A small image super-resolution model, trained from scratch: 203450 training examples.
Rows from block 4 of a small image super-resolution model, named by matrix and row number. Rows with one number belong to one channel. Each number is 128 + 24 x the weight over its row's rms, rounded and kept within 0 to 255. All counts start at 0. Numbers have three digits each. After the name is the row's rms in percent of the matrix's.
After each channel's rows are labels from the 100 images, of 14976, where the channel reaches its highest value: "patch colour" is the nearest of a few named colours to the mean colour under the peak. Only what is clearly more common there than usual is listed. The data: photos with spoken descriptions (Open Images, Localized Narratives).
# convs0: first 3x3 conv (model.blocks.4.convs.0.weight, 96x96x3x3, each kernel summed), inputs 0-95
# convs1: second 3x3 conv (model.blocks.4.convs.1.weight, 96x96x3x3, transposed, each kernel summed), outputs 0-95

convs0.89 083:135136185112153120148151095127112114121138106154139112140138120147105123135157118111137121095141130132126119176142164109111168137158147095185110175098147145114122149153102136183176131113119128133137128137109154137099085160127136098080109154099105091105152094134121140135081084126139114144
convs1.89 065:090115120116134138122112166095154155138110168101107134132141107151156153149118142139095099146118107179130158097120107112188124130095117125127059097198126127155133108118150130108148115160098131105117141152147117130109122159149112120102135091150153162111144136133152124140121182103109112111
patch colour: white

convs0.93 107:113136145127149123151129134149144128104133121098144151182132018107131125125114150112170126135129128118126127118140146106119151137161133097124017146111124112154139146134109117128151127131139146115106133123123145152088108143136121126116149129137167113084128078150130113144113134142123135151
convs1.93 094:136148168095145201132132117113149138106102177121132156107126144127138139150144137138139117119087152129144130127120130133125135141145170138133110159155097172120131131139149076160120168086112113138111144117136133141133112124174147111151174120072146184166138136114162131163125113083156122129
patch colour: white

convs0.6 107:129142157129122128129121115133152138091138136117142100135125031115108165130107137088142144149124127111143154126174108148146096114160140183147069100137122104130126143129111142104107114137121182141151121145143145118092101136157124150146129107120102118131137133128131144138088151148102055110
convs1.6 086:104110117122158115155122117115128116161182144096129157137137123116115111145120101181107106120150110108125148089080115129135171152111141117146148144095128172115154126112103146096109146092113086143134141145120111104125159115187131109103144119157136085097151139088111122084119109129156139185
patch colour: blue

convs0.80 096:161140107096150118104112134139136110137161129192093091100123149164143124136128102146156117139109108128105128170138133113089127122108106156171120176109081124091148119152118142136078161113141111140138096114116125118198136123078120136185128160134105132117098118141128124138149133117158113134
convs1.80 093:142174148126132133162146115134154144130117076165120149156144125164162147153138153114140124148136110110136131085175139125137164138114137121119091127133118189082135149153131127114130123125098189102136152076162161140110100155145111139105150131151092148164145159136178112132139143102139150132
patch colour: pink

convs0.64 079:108123144130125131150085102092139154153130125110110125116129128106145138132120116132140141150165141169101115163155114198127152164140160159112130098113119167102149115133118090123166095138129057186154113098133104093112116089144149127119119132114116140138125107114151155139183140135144164133
convs1.64 077:141082143123150123109199148150137105137114141090143150154107108143101126144169149127092129135085119092152123149107140113129105120135111130153127150171137088146124108129170146109142176137170182115110122160112103123118145155116140134134122076144172121135117136140085154111084131120124100103
patch colour: green

convs0.37 117:121128164112123097201161142146119149135143113075130162133133074126139120141104142112107145151131096143129168130160155113165138131119151121152116158101128150150126104118106144179131081143110145138148124102106102150111134129119068073122122126137129129106148099091126121137101138090155090135
convs1.37 084:118125138137136099126080144110139120112110125101134085229119150107136115137134145142079154129132137165148126138127177134093138127057139149130144141164102101143112153122110098123123108145158164137122133093133132122137137091107144092114095100112121127105113131156116096115154135167130109129
patch colour: green

convs0.83 098:124157136114114140109171117114140169116227159135160148154133143113130129122125145106160126161142108143144122107107127123134122121175105099137095132098154091104150118111132102094092124135118099133133094114129139110113093197130107104131133093092159136138140163145110144137130151167113142138
convs1.83 094:138132117128152117166091140104107112089025143122109090171136126123124130148141128136123144139112163112162117123161158134118133137092165149139130127133088141149112115124142145151136146137134147119126128147157111125102131074046113106102093165149130124131110120109128164125141136128137097122
patch colour: cyan

convs0.82 101:129152106135137131139107113098176116119139189143100114119119137108095154116135127085090181130133105119127122096149119161082082133155149187103128123138098128136073130145123123106127119131125142146120081131147126134191148138149130100117122135131142138164130164081120126114148129145085095137
convs1.82 103:145135125137166131088110130126118131161148145149110107160130104079122103121117138177115126131140117148112133148153104093107146118092137103081148134134104100098151160125135126098161123125148104125154099174124107140130150100137132100080097214162146093081123097119128137096128117127111123119
patch colour: pink

convs0.75 123:130162082126091150190071131127162136151131117107127144117148080153105155129131129119115143086106132081138104161127080144113105138129172123115106173151150157153124146116150135113141132140149152137128116126170103088146159135128137128115130136093156121151145135110072132116091085124128136116
convs1.75 097:086118111145112144142052109104112127106124133173122124128101080061124148113113101135084124184085126106141099129109148135129144135108131117141151090148148120139127100106145135114178103111142111135131148120125120078153127152103146100091136127102148126141124131155110083148131167150122115137
patch colour: white

convs0.95 100:156147121130149118155155157116162151079171147137119094089119170137097157096137142069145155142138127117145160116131138152117120128083121166146123146147118071140119123122119112089092100140120162140157087125111090087146132106128098133135122100160122110117143145135136152130139163110127073126
convs1.95 118:139157144130135111124164154166142119137123138142135099173112106122132111096104143086117134135133108163105150142157147165107101121107133104121106128119190120160114104144146133119165098140125172146099074112144144187149136134157100132128093094114109163132148144145154097119100157145114184113
patch colour: red

convs0.34 090:084155094138144137149087120104085114115189152159094160190133132090146135138108102132127147145076133129129126134076153133133139124130129129113156122140115108142128089126141088090175147158130118131147111107107128146142135154140155116146104114114098111134100131146182089138164115122144111155
convs1.34 099:179123175099115137101164112110118140117050142109117127167145140161143122162099145139153115108156090117114107132127118108114122105147140109120111108144122100082151155117121132134101126124144090137120104116113096147148123105054135180149154135151147115127106110117101161122128141107080126113
patch colour: cyan

convs0.94 109:120138146095140144124143127117139133091133138140164148140135111119151163103137119122159126163132146122160178096126164106131127155160144134140037100148133042118109143125114096117151109138123135132118143138121153129037129100134121167121133124122137142106140129125134124120106101121109112148
convs1.94 116:134124115164089124131138137150116129117142126115119094154104074126088126111130091107147154104154132127126092135131121139137132111110086139165207169111168064137129120116123129109161109134113123126133113108131125115122111131128122140160085126121125112118137176098132118160171063140114176126
patch colour: red

convs0.69 085:105094157143156077137178124094154143092117123125117125109132144115140134144140170152116161167117130133135086167150126122132112146134115139134157134116123107113133151139108079137142164106127101116115115107101102164111136089128144140105099132123100123103130134150176122184161174096132069158
convs1.69 077:130134120119099112102100151083140122145135158140128133144113093131146118133170150160162106102185134138122179096140149134132180160156134108163142166117145116083158099171106135175110100125136112124131116155108134092089133136112113120126120120137128105138115140103087126137166070166123113118
patch colour: white

convs0.36 086:160140151118108143143092140154128159142137106099133094132133052119125105153135152096127143115058133115162113179151131098152120152149138141122084144120107166147158154134135159130140113118127100193129117127144143120120118152133106155128129105076156109123149128128127127116097126144147085087
convs1.36 096:111119141159145141146175130140143120147191105072146163117122185139119124095091118114123160123161134120108135135113113148140166141099134136103107125144172125133129147149136125117128125153147202078151130090139152139130116136140172129118122098140107174146127144131165125171114161129154121148
patch colour: red

convs0.55 093:110145138148105163134168140123136140151115129109142126146112141138098155119118146127132129114117125110111069141125149159146128131121107101129102106157129140128126153168126156128092133168113166096115105121117092119056156115141109121199082097121126117182155134122174110098138076150142128119
convs1.55 095:138136130127095144158143103127119103147105149140151146112151125128103118154137089128108131102109108161118127087126073104125121134139147154131134120110094161137134137114124181145104106107128068176124163182133143151115114121134162099112169140122173121135129114120103118072099102178121176128
patch colour: black

convs0.61 105:081112149102129138091124134141169139117093148148161141120134130131119132117152100133090138121127076110094132118114131141101101109190143139118130143143108128129129119146159106063136154093118157169096123144189122131117104183151116143082122118147151132115140175161124144111108108135104155137
convs1.61 087:151141155142129126137130113091104147130126085103166137179149132129137136135138139134149098145111158160147111146105136112167149116092159163125138104143170139153106122093095160169158108137141135065144160105149155120118117082061153156116147096133137108130148119131119170149133153120148131100
patch colour: blue

convs0.5 101:126124119155141144195086153102139111126102131112156131115137149076120129113076128102087176166127132094142135146107146145129120144088161066099123114156188105130115124143120110101120143155162128138118125141097098138141143127133145117157087163125140128109138158093150113120125112150143095123
convs1.5 101:138153143107095164089120120222138158131118145169119133106123095152122138111093137118147082133126134095114094127100131120153129112166116117136117116123127139078134125114157135144113112136150095093152129148142106104107151165082131114071181164133121128129116115138150156098117136117115115112
patch colour: black

convs0.26 100:122131115115122128136142133160152121117109121110131166146091081148132125178175112169144094115094118132119132111142130111145135127142146115154116175073125177115126132129140110139177086095111101146128118152133160085172082135117080118120175170126118137158119131127114116127104106093133153116
convs1.26 091:143137135135067146105078124161118109112142162136152128129139152065138151108104110084085130144099128118134122126093119157120124118121147116141155116162166112119143095133142119116102112136156097092144115151122092102104129161119132085143113157097146124104105111145159144115157096193127135092
patch colour: cyan

convs0.35 109:117100089152100117113091155154127149119110117074116150097119138137142128135130138138113143125110171153117105146151135169096168127153099073099167138158136169135133119168117141114161145126098139115116133102098118146105130143168121149116124106129080102120127148070137113146168182124158135141
convs1.35 087:112076142112124136105130112148112103137193122114139124097131168169163143124083126090112112116173117094113140130137133128155099137125093121159117123132148112141130138074149096067179143130116104141154136115142176131151122187166104117150140130099119124121144111113126115144101111123126101148
patch colour: blue