python train.py --dataset="photos with spoken descriptions (Open Images, Localized Narratives)" --image_size=32 --horizontal_flip=true --scale=2 --activation="silu" --padding_mode="reflect" --widths=[96] --residual_scale=0.1 --optimizer="muon" --nesterov=true --steps=32000 --lr_schedule="poly" --final_lr_fraction=0.1 --weight_decay=0.002
Rows from block 4 of a small image super-resolution model, named by matrix and row number. Rows with one number belong to one channel. Each number is 128 + 32 x the weight over its row's rms, rounded and kept within 0 to 255. All counts start at 0.
Before each channel's rows are labels from the 100 images, of 14976, where the channel reaches its highest value: "colour at peak" is the nearest of a few named colours to the mean colour under the peak. Only what is clearly more common there than usual is listed. The data: photos with spoken descriptions (Open Images, Localized Narratives).
# convs0: first 3x3 conv (model.blocks.4.convs.0.weight, 96x96x3x3, each kernel summed), inputs 0-95
# convs1: second 3x3 conv (model.blocks.4.convs.1.weight, 96x96x3x3, transposed, each kernel summed), outputs 0-95

colour at peak: black
convs0.7 [152 130  77 127 102 120 157 157 159  94 141 159  84 155 145  40 100 120 147  86 102  77 119 103  95  90 139  87 154 173 128 127 178 115 140 105 131 152 105 187 119 101 135 194 110  88 120 117 102  95  98  90 167 138 122 111 145 124 151 126 171 186 143 177 168 127 158 109 129 156 138 116 127  79 213 114 162  93 103  43  97 166 128 158 153 107 150  97 159 160 127 107 159 141  89 131]
convs1.7 [107  87 133 144 110  99  77 181 129 138 110 115 149 181 108  53 151 129  81 139 195 150 110 149 131 131 136  95 144 114 134 197  97 140 133 135 122 124 114 124 203 144 134 115 113 146 112 131  93 172 193 131 151 127  22 106 126 115 101 167  82 155 144 126  83 145 155 145 119 167 141 135 116 205 199 162  97 140  93  76 126 137 163 110 132 120  67 143 140 166 150 129 104 114 127 135]

colour at peak: black
convs0.11 [159 181  79 173 104 179 170 131 152  11 165 121 134 120 146  79 169 105 121 148 152  89  97 187 104  95 141  53 120 139 150 132 140 129 153 100 106  95  99 168 157 120 104  85 125 115 123 123  87 138 134 136 152 124 141 122 133 151 118 145 111 183 171 184 101 167 108 106 138 111 111 129 117 135 138 130 160  94 133 124 109 126 120 140 131 173 113  25 125 108 115  50 169 127 134 106]
convs1.11 [103 110 165  96 135 121 130 160 139  16 104 153 114  99 108  72  95  99 168 119 138 141 122 139 172 174 144 192 101 137  95  97 138 159 167 128 141 127 137  91 124 167 131  48 156 197 121 106 105 133 130 157 100 131 104  83 105 123 125 114 113 133 169 157 154 141 142 133 183 223  69  99 121 135  98 127 107 113  76  77 115 146 111 140 162 140 153  82 145 152 135 106 146  78 119 142]

colour at peak: white; pink
convs0.15 [171 173 120 129 163  94 184 155 147  58 163 124 115 111 146 125  88 104 108 139 127 117 114 172 143 103 144 112 111 128 149 129 106 109 176 154 105 106 132 131 152  65 149 147 163 143 116 152 159 108 161  89 197 107 140  83 138 104 105 102  80 132 105 134 161 134  84  81 148 111  67 217 118 150 132  69 103 141 104  72 145 127 145 144 129 152 106 169 107 121  95 172 170 147  31 111]
convs1.15 [117 164 102  92 152  82 142 155 184  76 139 115 111 144 110 111 109  82 108 111 163 129 112 125 150 129 145 123 110 171  94 112 150 151 139 161 130 159 178 133 116  87 140  95 146 212  98 179 164  94  97  99 140 130 174 113 155 126 135 139 131 165 119 228 177 127 144 105 157 196  83 115 131 132 133  96 124 205  89 125  65 125 124 181 142 173 124 110  81 155 122  76 152 109 154 119]

colour at peak: white
convs0.60 [143 155 135 143 107 131 146 129 130 128 145 120  82 121 131  88 114 117 158 138  52 132 137 160 124 146  62 132 128 108 172 146 132 134 138 100 117 123 182  80 146 143 144 153 135  93 135  64  97 144 159  27 121  72 158 135 122 114 103 177  97 181 105 147 121 120 120 139 140 140 108  77  95 154 154 143 145 137 162 134 128 180 107  82 134 151  94 141 132 152 151   0  65  99 145 125]
convs1.60 [121 145  74  95 116  83 140 116 127 130 101 127 123 161 143 127 123 135 116 143 154 105 107 109 110 192  87 134 122 130  88 133 132 132 132 148 188  96 119 172 122 156 135 147 103 173 132 218 163 113 126 106 113 146 119 122 155 121 141  83 128 115 143  37 168 121 131 185 119 114  85  74 128 105 131 155  82 145 124 110 142 134 108  71 157 143  72  84 115 130 165  59 238 129 185 130]

colour at peak: black
convs0.12 [107 108 121 126 116 141  81 125 143 159 174 126  86   0 109 197  92 153 103  88 132 134 124 129 134 132 120 146 113  80  83  84 134 174  71 137 150 104  78 145 109 106 128 189 109 138  87 173 170 141 136 150 142 113 113 145 129 142 189  84 133  87 144 142 142  97 181  92 132 134 156 125 139 160 164 138 134 141 123 145 112 134 161 144 129  99 125 106  92 169 173 132 101 121 146 144]
convs1.12 [143 115 132 135 128  92 112  86 107 162  86 115 173  41 175 162 121 146 140 121 158  93 116  91 122 116 133 139 127 146 152 130 102 106 122 106 124 138 131 134 153 174 148 207 114  85 116 148  77 157 134 183 135 129  70 129 101 125 137 150  98 114 225 134 170 108 159 206 177 102 140 119 126 170 125 197  92  53 139 160 101 187 139 135 143 110 121 135 154 133 138 164 153 169 136 143]

colour at peak: white
convs0.40 [107 102 126 149 119 136 186  63 178 142 115 113 154  43  91  58 125 152  50 108  49 162 137 146 140 116 118 153 121 179 128 108 141 143 116 105 164 192 111 104  90 177 143 140 142  90  49 140 158 143 148 169 173 136  94 143  84 148 179 123 119 113 112 123 142 128 146 124 122 119 160 153 148  58  68 106 148 120 116 108 142 104 127 117 139 165 122 136  82 170 153 161 130 140 123 119]
convs1.40 [148 149 117 137 129 114 143  74 159 108 122 118 106  90  98 227 136  93 226 152 118 123 122 143 138 149 125 155  92 121 166  95 150 136 139  97  93 181 169  89 133 145 109  96 175 149 178 218 150 136  76 128 165 128 152 117 160 141 135 115  99 129 114  98 139 121 137 135 131  97 111 141 158  85  67 151 129 158 131 188 153 184 128 127 120 141 143 157 109 148 136 114 173 136 208  78]

colour at peak: white
convs0.91 [136 132 119 122 127 167 141 124 111 127 159 178 120 139 130  99 124 112 148 137 107 134 115 146  96 121 138 117 162 166 173 128 110 131 155  78  76 143 158 103 148 123 135 178 120  61 109  48   6 141 130  42 152 137 144 133 118 122 117 161 162 118 123 194 107 126 107  86 122 146 147  24 120  81  95 169 157 166 117 111 148 169 139 137 150 119 169 151 116 121 133  73 114 100 111 131]
convs1.91 [114 110 192 156 121 155 115 125  77 114 120 140 179 123 108 132 146 139 128 122 173 149 107 128 139  98 162 143 181 101 115 135 108 102 134 102  94 146 135  99 107 118 119 168 141 119 104  45 105 147 159 219 182 136 110 163 144 124  95 104 120 117 107 149 119 150 111 136 104 105 115 102 144 125 175 118 115  88  90 165 136 160  83 179  82 156 163 149 120 122 141 222   9 116 114 107]

colour at peak: cyan
convs0.29 [119  53 147  86 125 124 152 194 154  99 116 157  95 135 116 163 152 123  62 140 127 131 162 117 167 125 155 112 210 187  74 153 107 122 168 149  87 148 140 159 120 134 117 208 131 114 123 130 125 124 165 115 117 147 152 160 155  68 112 118 166 116 120 144 127 116 124 143 131 167 132  59  70  73 139 145 193  54 106  83  99  91 122 142 115  92 101 169 141 123 132 144 148 135  85 147]
convs1.29 [ 78 165 141 165 123  98 107 129 123 177  78 114 121  64 175 103 141 147 166  92 122 146 134 107  88 164 155 130 160 109 184 136 124  87 114 172 135 102 168  68 120 158 123 136  91 102 162 113 146 164  62 143 111 112  70 144  95 139 210 108 147  94 127 100 102  97 122 164 125  56 205 146 164  89 159  95 125  91 127 126 110 129 102 140 133  95 140 108  98 114 170 127  94 163  74 146]

colour at peak: white
convs0.28 [155 132  88 110 133 153 159 119 141  50 147  91 156 143 152 159 112 109 135 130 137 136 127 129 101  82 146  78 104 164 122 111 126 120 146 139 183 120 147 115 140  48 111 133 148  92 132 131 142 140 132  73 132 104 142 106 145  86 133 209 118 165 124  81 139 112 117  81 151   0  98 170 161 136 137 118 195 200 155 114 115 126 153 157 124 146 120 139 140 139  68 136 124 117 119 152]
convs1.28 [124  96 101 133 165 112  92  71 173 165 114 129 126 160 111 128 112 157 143 124 132 132 103  96  98 153 139 132 130 100 152 156 165 130 121 119 183 126 123  52 150 139 112 188 143 152 132 146 156 129  66  96 144 151 134 125 110 123 151   1 134 111 172  33 116 139 177 154  88  91 161 118 159  58 140 135 130 131 119 139 159 175 136  74 144  97 122 162 159  73 162 118 122 134 128 136]

colour at peak: black
convs0.59 [133 150  93 143  99 132 124 127  75 127  81 141 156 131 113 114  89 116 127 138 159 127 103 124 148 177 144 141 201 101 134  90 132 124 140  83 109 126 150 107 122 135 113  87  80 129  92 178 165 164 124 115 114 193 120 150  91 106  91 104 185 168 157  87 129 102 159  92 129 111 149 153 142 119  55  68 140 192  97 127 147 176 131 103 135 151 126  85  86 176 230 171 110 139  73 139]
convs1.59 [131  96 188 131 152 123 117  95 113 162 122 120 185  71 165 149 126 145 121 116 132 205 147  76  79  62 122 114 145 131  83 187 117 154  90 150 104 150 143  79  76 121 131 195 104  98  82 109 104 133 108  72 115  89 147 137 140 137 163 169 110 131 129  96 174 101 119 126 152 144 209 165 135 136 145 140 135 108 137  61 185 120 126 145 129 116 144 172  90 112  93 172 102  77 139 130]

colour at peak: white
convs0.39 [141 124 133 164 100 167 104 145 164 107 163 169 125 145 140 112 138 114  92 137 142 136 117 148  55 102 154 133 114 162 114 152 138 118 133  38 159 132  98 119 123  79 151 172 159  76  95 166 203 111  95 152 151 104 127 159 135 106 121  89 105 171  84 122 133 129  96 154 165 172 107 176 113 125 101 106  97  78  83 153 152 119 195  92 159 197  92 168 160 132  95  86  92 157  85  96]
convs1.39 [124 151 131 144  89 122 127 121 142 149 119  86 191  36 173 147  87  91 127 158 156 106 109 139 106  76  93 115  70 147 118 119  92 136 180 130 125 162 129 108 101 123 100  93 127 185 145 150  78 194  89 160 100 160 121  99 117 186 105 181  66 125 187 109 113 111 177 131 148 116 154 126  87 174 124 141 139  98 117 117  98 113 159 148  90  69 162 120  61 144 132  93 140  93 127 133]

colour at peak: black
convs0.10 [130  93 136 156 128 107 151  98 127  51 145 161 149 143 126 140 147 144 128 136 191 111  83  95 110 178 168 149 132 198 120 111  89 108 144 146  85 136 156 111 119 157 128 143 144 141  18 107 164 151 199 100 170 149 105 129 113  99 133  97  71 114 184 155 135  93  76 154  89 123 160 109 120  97  81 119 193 128  89 114 116 132 110  86 134 192  97 131  93 138 141 176 143 126 120 106]
convs1.10 [216 164 121 115 139 104 161 129 138  51 135 135  94 190  59 177 165  85 174 139  98 108  96 105 152 154  97 156 112  98 114 152 156 165 113 139 157 142  81 153 145 128 142  92 116 102 146 176 127  74 127 153 147 128 139 128 152 141  73 135  65 130  53 128 129 165 132 133 196 178 141 132 121  96 104 124 130 138 134 148 140 117 126  96 141 120  97 110 143 114 135 124 150 161 228  96]

colour at peak: white
convs0.76 [174 135 138 111 167 132 166  92 113 115 134 123 147 135 102 107  84 105 151 171  65 119 139 120 128 121 173 135 136 147 115 154  82 154 169 125 175 112 154 128 172 120 125 147 128  85  84 180 176  82 173  91 178 108 171 108 153  90 162 174 103 184  65 107 136 145 114  92 156 166 100 178 146 103 184 117  46 141 144 123 142 182 106  91 134 131 117 161 163 142 112 157  93 106  66  94]
convs1.76 [133 113  76 168 127 113 120 183 127 104 113  89 137  75 123 141 147 132  99 153 166 188 172 138 167 108 147 139 123 126 167  62 172 117 141 157  35 202  96  66 148 127 100 161  72 143 126 104  89 159  80 138 110 139 156 103 103 150 131 117 110  97 192 145 162  88 153 122 127  98 129  92  74 150 102  97 197 116 109 133 143 128 153 150 139 105 121  80  88 160 106 103  94 116 118 148]

colour at peak: black
convs0.32 [ 96 166  65 160 107 177  84 126 165 118 145 123 116 111 158  90 150 123 121 109 175 158  51 172  73 150 127 112  98 153 127 132 199  83 134  70 154 117 109 194 100 151 183 116 141 101 181  81 165 102 119 131 127 170 133 122 127 134  95  81 131 108 140 133 110 108 122 126  79 129  69  76 139  92 139 154 164 150 180 166 156 147 146 189 131 109 108 102 140  88  81 109 114 123 163 118]
convs1.32 [188 140 159 126 137 169 155 113 146  91 125 107 117 166 108 111 148  90 141 192  91  77 125 110 177 148 115 153  35 124 143 142 129 153 144 113 154 128  90 109 130  57 117  77 114 107  61  84 137 148 155 122 125 103 132 124 124 142 120 168 101 174 134 174  84 156 144 122 182 148 109 192 117 177  84 172 137 129 103 122 136  96 135  51 108 124 134 122  85 163 158 103  78  80 166 124]

colour at peak: white
convs0.56 [127 129 172 134 110 141 150 148  90  93 135 169 109 115 115  93 112 112 126  86 122 118 155  89  91 128 145 155 147 185 145 123 128 141 157 163 121 126 171 122  81 195 161 253 119  97 124  74 184 147 145  49 129 129  88  74 155 146 143 101 135 156  70 164 103 114 141 119 107 131 133 148  89  80 152  65 120 156  78 113 103 159 113 105 132 148 119 176 156 178 115 125 117 134  93 140]
convs1.56 [159 144 157 125 115 108 179 153 174 178 146 123 171 128 164 117  71 130 103 112 153  80  94 129  98 118 165 111 203 130 148 149 118  81 124 146 116 205 163  82 122 142 101 128 110 140  66  98  86 156 129 143 131 144  95 125 106 113  98 144 127 119 182 203 113 134 140 100  96  92 152  96 138 143 171 135 150 154 110 165 108 171 159 180 109 111 150 117  79 185 155 183  76 117  93 182]

colour at peak: white
convs0.71 [149 185 129 170 106 128 140 166 134  99 167 100 121 122 115 105 151 112 120 148 128 120  94 161  92  75 127  51  88 104 122 118 102 138 187 108 175 146 176 153 146  44 129 120 129 121 142 130 156 162 125  69 117 102 126  80 151 155 134 189  92 147 114 152 104 142 100  98 162 148  43 135 109 143 119  94 107  55 128  95 137 159 160 157 142 159 137 127 136 132  54 142 167  80  73 109]
convs1.71 [171 137 116 112 182 152 148 122 129 201 127 130 133  93 141 122 125 113 142 117 196 162 147 121  90 124 120 102 132  84  86 130 129 116  95 112 171 109 170 124 111  87 107 181 146 105 145 123 122 121 145  92 122 140 163 158 170 110 139 122 100 121 170  21 149 103 130 147 118 104 233 160 182 136 114 165 146 117 177 128 130 129 154  69 148  95 111 156 113 109  84 167 119 144 215 116]