config = dict(
    image_size=32,
    horizontal_flip=True,
    scale=2,
    padding_mode='reflect',
    widths=[96],
    init='torch_default',
    muon_scale='spectral',
    adamw_lr_other_params=0.0024,
    batch_size=192,
    lr_schedule='poly',
    final_lr_fraction=0.1,
    warmup_steps=6400,
)
Rows from block 4, named by matrix and row number. Rows with one number belong to one channel. Each number is 500 + 50 x the weight over its row's rms, rounded and kept within 0 to 999. All counts start at 0. Numbers have three digits each. After the name is the row's rms in percent of the matrix's.
# convs0: first 3x3 conv (model.blocks.4.convs.0.weight, 96x96x3x3), inputs 12-17, a 3x3 kernel for each
# convs1: second 3x3 conv (model.blocks.4.convs.1.weight, 96x96x3x3, transposed), outputs 12-17, a 3x3 kernel for each
convs0.35 105:509464461541521544463465439465522562431434490480444479485475408515503496497512490488500458549544504331287282495458469498446428516526538511482489558594544559517475
convs1.35 091:536506422592581471521495464537545539644649517583632491622558522510392456497423464486399448468442434584565536494440429619546496579507499499498458564513467475507478
convs0.36 096:522557578501508485536470468516551493475555457537548450514477546427401538459434504520534500488423452454429444449466506504520503581525485508472434543467442493417425
convs1.36 103:498517525465551504572551497523597580465591565541638605472514444526538502418418451442448475422422483441411419519500462520515540519554542552550474583596514543551467
convs0.37 098:510505507538515511461521518541529512523514501548514494483515471477528474424472478374384353436517477439454431514491498527519525472502476557543570551500540570505575
convs1.37 096:493462433449476454544559490535491539429384499520405534492444469476482541470541555500567671410416544351349453536543503504520479510465495509458453478444484454402437
convs0.38 091:469543524547579498590521537480381489549476500482442458490477501479421435523419569495445451367338497422350447557586543553562506561501564526528494520549488570509493
convs1.38 086:536514491458510520560650601555475426506471443490392432460559492499595659468592576512449458523511526554468530547441373500438411512403391538515501469417463488464503
convs0.39 097:494466540492407489589477524443471516440481549525543644483487500547534552539455486522491440538436420553493500458480555453503554535503530538485516489428452537480482
convs1.39 089:541553490551617529567590530407435468444427425433413365524513507572511505564545593514467477488508502481572631489514476446485488383468445479455511492468472484422442
convs0.40 114:606584525570509449501521469473303337441356422392512498458406436532519461465460429337386399518578413424456357471481477497554584432480497526510512545482505546542548
convs1.40 108:462493532449421503502458501606652585365414485303326456364394446436510490522620476574706635575657578517573484583554597483536533397434446462462482443441503447451532
convs0.41 105:470447534459436518531432499451458537442432524471481534509485516526522563522475463455496543519515519497511521494437512488460523540502504508462478483450477460470464
convs1.41 123:533457465464477508458491519565522488552533560487501497510496487473555540430460495524506499513525440523580498472491556526487497525483481566481501518485469524488403
convs0.42 102:496534554488501471447452432622436314575397309514447395478510501476575585422577561579512525514470479512475458512551549511518496473425441462446516446487477472478477
convs1.42 095:417473529440455482505514492474413467388355448363403449616452438591551447468561410478572575502528568473480553514518507493543547434468501454448469439514496453515473
convs0.43 085:496499504475457489557536562579506578604531574572510535561510567542497517552524549522511502546530495578594501448462485455446505480467532528536485596579508551548518
convs1.43 098:475553468496538487505514517392461514454588591443637654477508528542551474494435484520458384487451391480498520442440418524509460531571475500516479485521502523566535
convs0.44 099:519574510542522490495522481449372510468387452574585500442463502530549499511537486511464389660654557547635560531436393518472390529576491478473476478480449407474444
convs1.44 094:495457444520539450488465483400427487438405431494446492621499476608583488608660552524505483406359408425407533398424419502542417487507471412436422460483496429460524
convs0.45 118:535437435520490496455530532451430463492433456598548516484511547474549554492526527555559455440426504381290489537584505490572598459452418558537523551520538496448492
convs1.45 118:520492524548486517517467463516464522581491542571543573449515506505543514481473485552520529475533517511543543447454399464410434425407357516468496476484526481502512
convs0.46 098:470479464468483470483500497475505429474524461414502397458493480549570518500527463516526539398439463490485489502446426478515517432449488536526498496473478482462481
convs1.46 093:508526543474470513522544530489563600535563590518485537438532575462569610458545624559509430546613587513629588594534458601535489554531504449465472456450415488484468
convs0.47 099:453474516451482520472524501586626552457509437533530453516506536569414424547461521504578459574555521560463515488444464495508515447403466500517479488542472519481398
convs1.47 087:492527575535482516358403491487407470690531587567556572353451581385495536469525566427555532480495479505470547423536518459484518483513500609522535613507515521492492
convs0.48 090:576482484536454437527545540519463552497473516420520521539481522540518513530565584486514421460506454393500465477559502481585551516551506510544548518507590476538598
convs1.48 083:437485449511508499496473448509459547517467512557530504420510497343505481433526428561482508473445469483468494544607582486480515543554540465463555435421443499484535
convs0.49 101:516499503509488476548463485642483450592517505496482432459522531354524579461524516491613551446486496600587485466526440464492461498510444441418483430426480453469531
convs1.49 106:448501503515576504512526463386397488332395586415487567565492475479461481619553416542462493488482516514521465498507401528595444518585459487565576496580611464549583
convs0.50 102:457491504466541507477539509486483452512552483480535520564494495471478483463536600474465437509516503486491461539533528499521487489548468517515449514450421488432489
convs1.50 099:470473490515505390508491412477552626552546603608514547527527409492534504413471362513508538467528554453568558485524478532600541462530497517524523481503473528545542
convs0.51 111:498501476544547524503552490492451477530512539492471460533478455497385359599589551452436521511554596588589644375416378517567481453505470508482443490530508439485474
convs1.51 097:516499517570467412502496464521439572568561589550602643426495452415464509456450492504593572391415467558531562403502450502488442492472403517491530544443456476400473
convs0.52 093:569602544528534449582543512513482527448444523421361509437390439458522560508533484446369488449301449578563504521585615493486480524545555510533565543498467506507531
convs1.52 103:487426474513502530533564509395366395337341477484497622554604509470534511498535476531452421545414410498464464433481453502506459479473507433487499465431529548532530
convs0.53 100:513562512503522552560546539516288465719531524559452496510519518440542640506574595443466461447485498540533509510517489552492487463513510507505467520502451541529515
convs1.53 088:592573613457462555524562582546513588433371476455331463491525387603567392525577401465521530445437425575524435542545525454381396446484398475471488425503511496503497
convs0.54 087:513552555454556548411525523469549478473493472455552464579519583597640638577610558484476549493489501420439482533564493523568528501477503496517565505484544511501560
convs1.54 082:430486498540501524560564542490550598561494560570507530519518392550555355508529416502537538488607590495462491519539564493502579425423540424541521472540536458521530
convs0.55 112:519534548505557492519538480456477531448424460500562534520558506456508472411514561425408533448525565454485497509506512499563531514496490527498468500487492492517500
convs1.55 095:547500464593554483455539558430416429490503496452555495488579551568539476544481484539520539498490463582508484469549630455481571521510550536509515568478490560504522
convs0.56 092:510537521482453429515456463412497493486587517424538455463527471455525511478468510485468562427374535525410473489544550450518554387394502475547509497504484465433474
convs1.56 097:548533520526510478592496591521484571438501530430494530477516469482606534527554581560503419483441446543492538473541531379489517376362440511499451523501478503506542
convs0.57 107:516512542507512513520511464418442544486465515357435477508505396530501464649681624545487499462451482544557584503536507491470466490462475469508485516518477525503475
convs1.57 102:486402434526441452571521496534522597520453436443493425515488380468451505576465519484555484470622516560637529458535506472502499540483484480455486478472479457444475
convs0.58 088:488470446486511499469495503459524502430432460512485447498428536455477507497573591498489588488452503641498554577549535490546484415478462468526534436496560437493560
convs1.58 090:553477534553535515489548485518429359469550545447555578509578560461570576459532502654622498638629524566644628516548473525476408521463395502524538502507552523526579